Weights of a small image flow-matching model: 16.7 epochs.
Rows from block 4 of a small image flow-matching model, named by matrix and row number. Rows with one number belong to one channel. Each number is 128 + 32 x the weight over its row's rms, rounded and kept within 0 to 255. All counts start at 0. Numbers have three digits each.
After each channel's rows are labels from the 100 images, of 14976 (inputs lightly noised), where the channel reaches its highest value: "strongest on" is what is common among them. Only what is clearly more common there than usual is listed. The data: aerial photos of the United States (SatlasPretrain). In brackets: how many of the 100.
# convs0: first 3x3 conv (model.mid.1.convs.0.weight, 256x256x3x3, standardized in use, each kernel summed), inputs 172-255
# convs1: second 3x3 conv (model.mid.1.convs.1.weight, 256x256x3x3, standardized in use, transposed, each kernel summed), outputs 172-255

convs0.144:132070154098126052173086126127130059147067115083114118095035187129164181147130110104126073132152099107128119095120131102114115115132144073146184165140087126108113123095104128126131101125189111113188105080112130131079072038169151125039126109102146113118
convs1.144:182158081148103153079125179170120148092163147152118107129159080073079088077128122177174169184104108138147123129106112177116180097100108156111101107123152179140084111176148073178186129110073131109080174177109182181148178174075070127176118116116137127125
strongest on: crop field (29)

convs0.125:119115198118156106212119116123144108169112142123142148126099192129164180166108115075105069125141112107097115120134132070121085125141145091142179156120094084112127132088111149137112112129230120129216117064124114117106074072205174119071128123117163119123
convs1.125:212122112131122126101130213212120116111133093116124128124136103140044105109117106139210131091112134126114127099139112146125143139127126127130122134121120142120136129140115133094212131112100112110106128150111210213123145146105042131148110099130066130114
strongest on: building (68)

convs0.20:151043125092089053104079144143121065097048086069090083083052148153119150151153107123152110106133110120160115108117109135114119134138126099141149145149124138116125098099102140092153100128132099093129074120092152151099099086132100126080129099103098120118
convs1.20:146160077151108154081122145141113148094160155154117102128157082045113092074123125184142174216105104143142128136103116178116186086100109159111104110121151185137083115183150051206148129105072135112080178178116145145149183174072108127176111116118174126126
strongest on: crop field (29)

convs0.116:120114199117155105213118116122146109167110142124142148123099194131161180168109116074107069123141112106098114121134132070121085125139145090142178155122094083111128131086110148137113111130230119128217116063125117120106073072207171120070127124116160118124
convs1.116:212124110133122128099131213210117118109136093116122126125137102137044104107118107142208133095111137128114126100137112149125146141124127128130121132120121145121135129143117132096211133114098113109103131152112209212124149149103041131151110098132068131113
strongest on: building (69)

convs0.112:119114198117156105213119115121145109168110142124142148126099192129163181166109115074105070125141110106096115120134132071122086125141145089143180156122095084112127130088111147138111112130230120129217116065125114118105075072204173120070129122117163120124
convs1.112:212123112132122127101130212211115114110136091114122127124136104140045106108115107139209130091111136127111127099139112146125143138123127127129122133119119141119136130140114134093211131111101111109105130150112209212123145146104041130148108100131065130111
strongest on: building (68)

convs0.218:126108195119156101213119121129145101167099142124138147130097195140149185171112119065113068118145112107099121117140134069118080125148144093148179162131089077117133131083114154132117113129227122130213112055126124125109068068206164127069130118110152127127
convs1.218:214130107128119131096123213213113114110136098117124123118140100137044100105112111143210133098109129125110127101137114149119143130119120133126119131115121146120128129145113131097212128106097111111101131155108211214127150148101042131151105100128074127112
strongest on: building (68)

convs0.15:148057156090117048150080143142128057136056108075099112088039176152139171160135110097146076113150110112136118092121126106121110133135144076148172160146089118106123121085101146106149093126180109107173084083110150152085082056172122127058126104097121120121
convs1.15:167155078150107153076126165158119146092162150152112106133158080063091088073130119184161172201104110140148128130107111182121188094101107157114103111124150185139097111182152061192170134111067135110078172180111166167148185177070084129179119114117151129129
strongest on: crop field (32)

convs0.99:137079170098137058178087130132136071154068128092117126101047195137158186151126115088129066123157106106122117098122138090115103114136150072148186169140079108108114132085105134124134096129201114120194105071120134137087069049182148125051129118094143119125
convs1.99:185153082147104151077127183174123146092163143149117110133157078081073087077133118177178167180102113138150125127112110179121181101105108155113102110124151181138097112177149079174189133113069132110079168179109184185146181174074065129177122116115130132128
strongest on: crop field (30)

convs0.105:147041132088098049122079142139126062108047088063098097082039158148129156153151108115148097108136111113155113102120117126115114128140130089141157153146114138113124103096103138095150101130145099097145072108101149148087090067140109124065131103100105116115
convs1.105:157159076148105154079123156150115149094164150152118104126157080058101088073122125183152172209103108141142124134104116178117187089098109157110102107120152185135082114180146046193160128107070132114080177179115157157147181174071096126177114118118158125124
strongest on: crop field (39)

convs0.172:167153115076118101072104173167101100139146100062099124075118111154087093140112178156158132097138156144098123150123179141140159154094136113124099095108134144073113165134077167079172111131089108159098153165152162158108154153106089103152111156159079082101
convs1.172:131098175133157113174145132138159115167087112127141147156109174201123172177159114085137097061164156132162155126155123086141081190172142112160159161162109084142198128085146198069128141156175148133174086088154126131129085094175129139089169121141073150165
strongest on: building (68)

convs0.223:127106196120157097213121122128144100168097141122138148131096195142146186172113120065114068116145112110100124118141133068120082127150147094150183165130088076116132134083117156130118117130228125132215111053128125127110067066207159126070128117112147128129
convs1.223:214133105127117133097121215212114115111135099118119117117141100135044100103109111146211134098108122121108124102134113150116144122118117135121116129114120145117121127145111127096214123101097110109099135153106209215129149149097042132151105099125074125110
strongest on: building (67)

convs0.254:150040132090097048123078145143126057106047089064101096083039158147131155152147108115150098112137106112154114101120116123113115124141129090143156154146113137112122100097104137099153100124146100095144074107098152151086088064142112129064130101100108118116
convs1.254:156159077149106154079123155150116150094162152153116103127158081053102089072124124182152172210104107140144124134102114178116185090097107159110102107120152185137080112180147052196159127107070132112080179179114156156149181175072097126177115118117160125125
strongest on: crop field (37)

convs0.64:135079167098132058175087128129133070153071126089111122098048193135158184153126115091128065126155108108122118096119137092116109116134148073149186164141084112109115129087105135125132097128200113118193110074118133134091071046181147122047127115098143118122
convs1.64:189150084154108149078129186176122142094163142149119111138156081081072091080133116176179166191105113141150131124117109177122180103109110154118106116126147180143101113175154080184192138113072135107082167178107187188145180173076062129176120110117139136131
strongest on: crop field (35)

convs0.58:149040123087086051103077144141123070089047083063094090081049147148124149146155107125152113111130109116162112109117108138115122130137124097139147146149129143115123093103104137096152101127129099090126068122093150150097103077129104123075130102102102111113
convs1.58:148159078149109153082121147143113147096160154152117103127156083039110092075121125182145172223106106143139126136103117175116184086098109158111104109120150182135082115181147043201151128105073133113082178177116148148147179173073106126175111118119171125124
strongest on: crop field (35)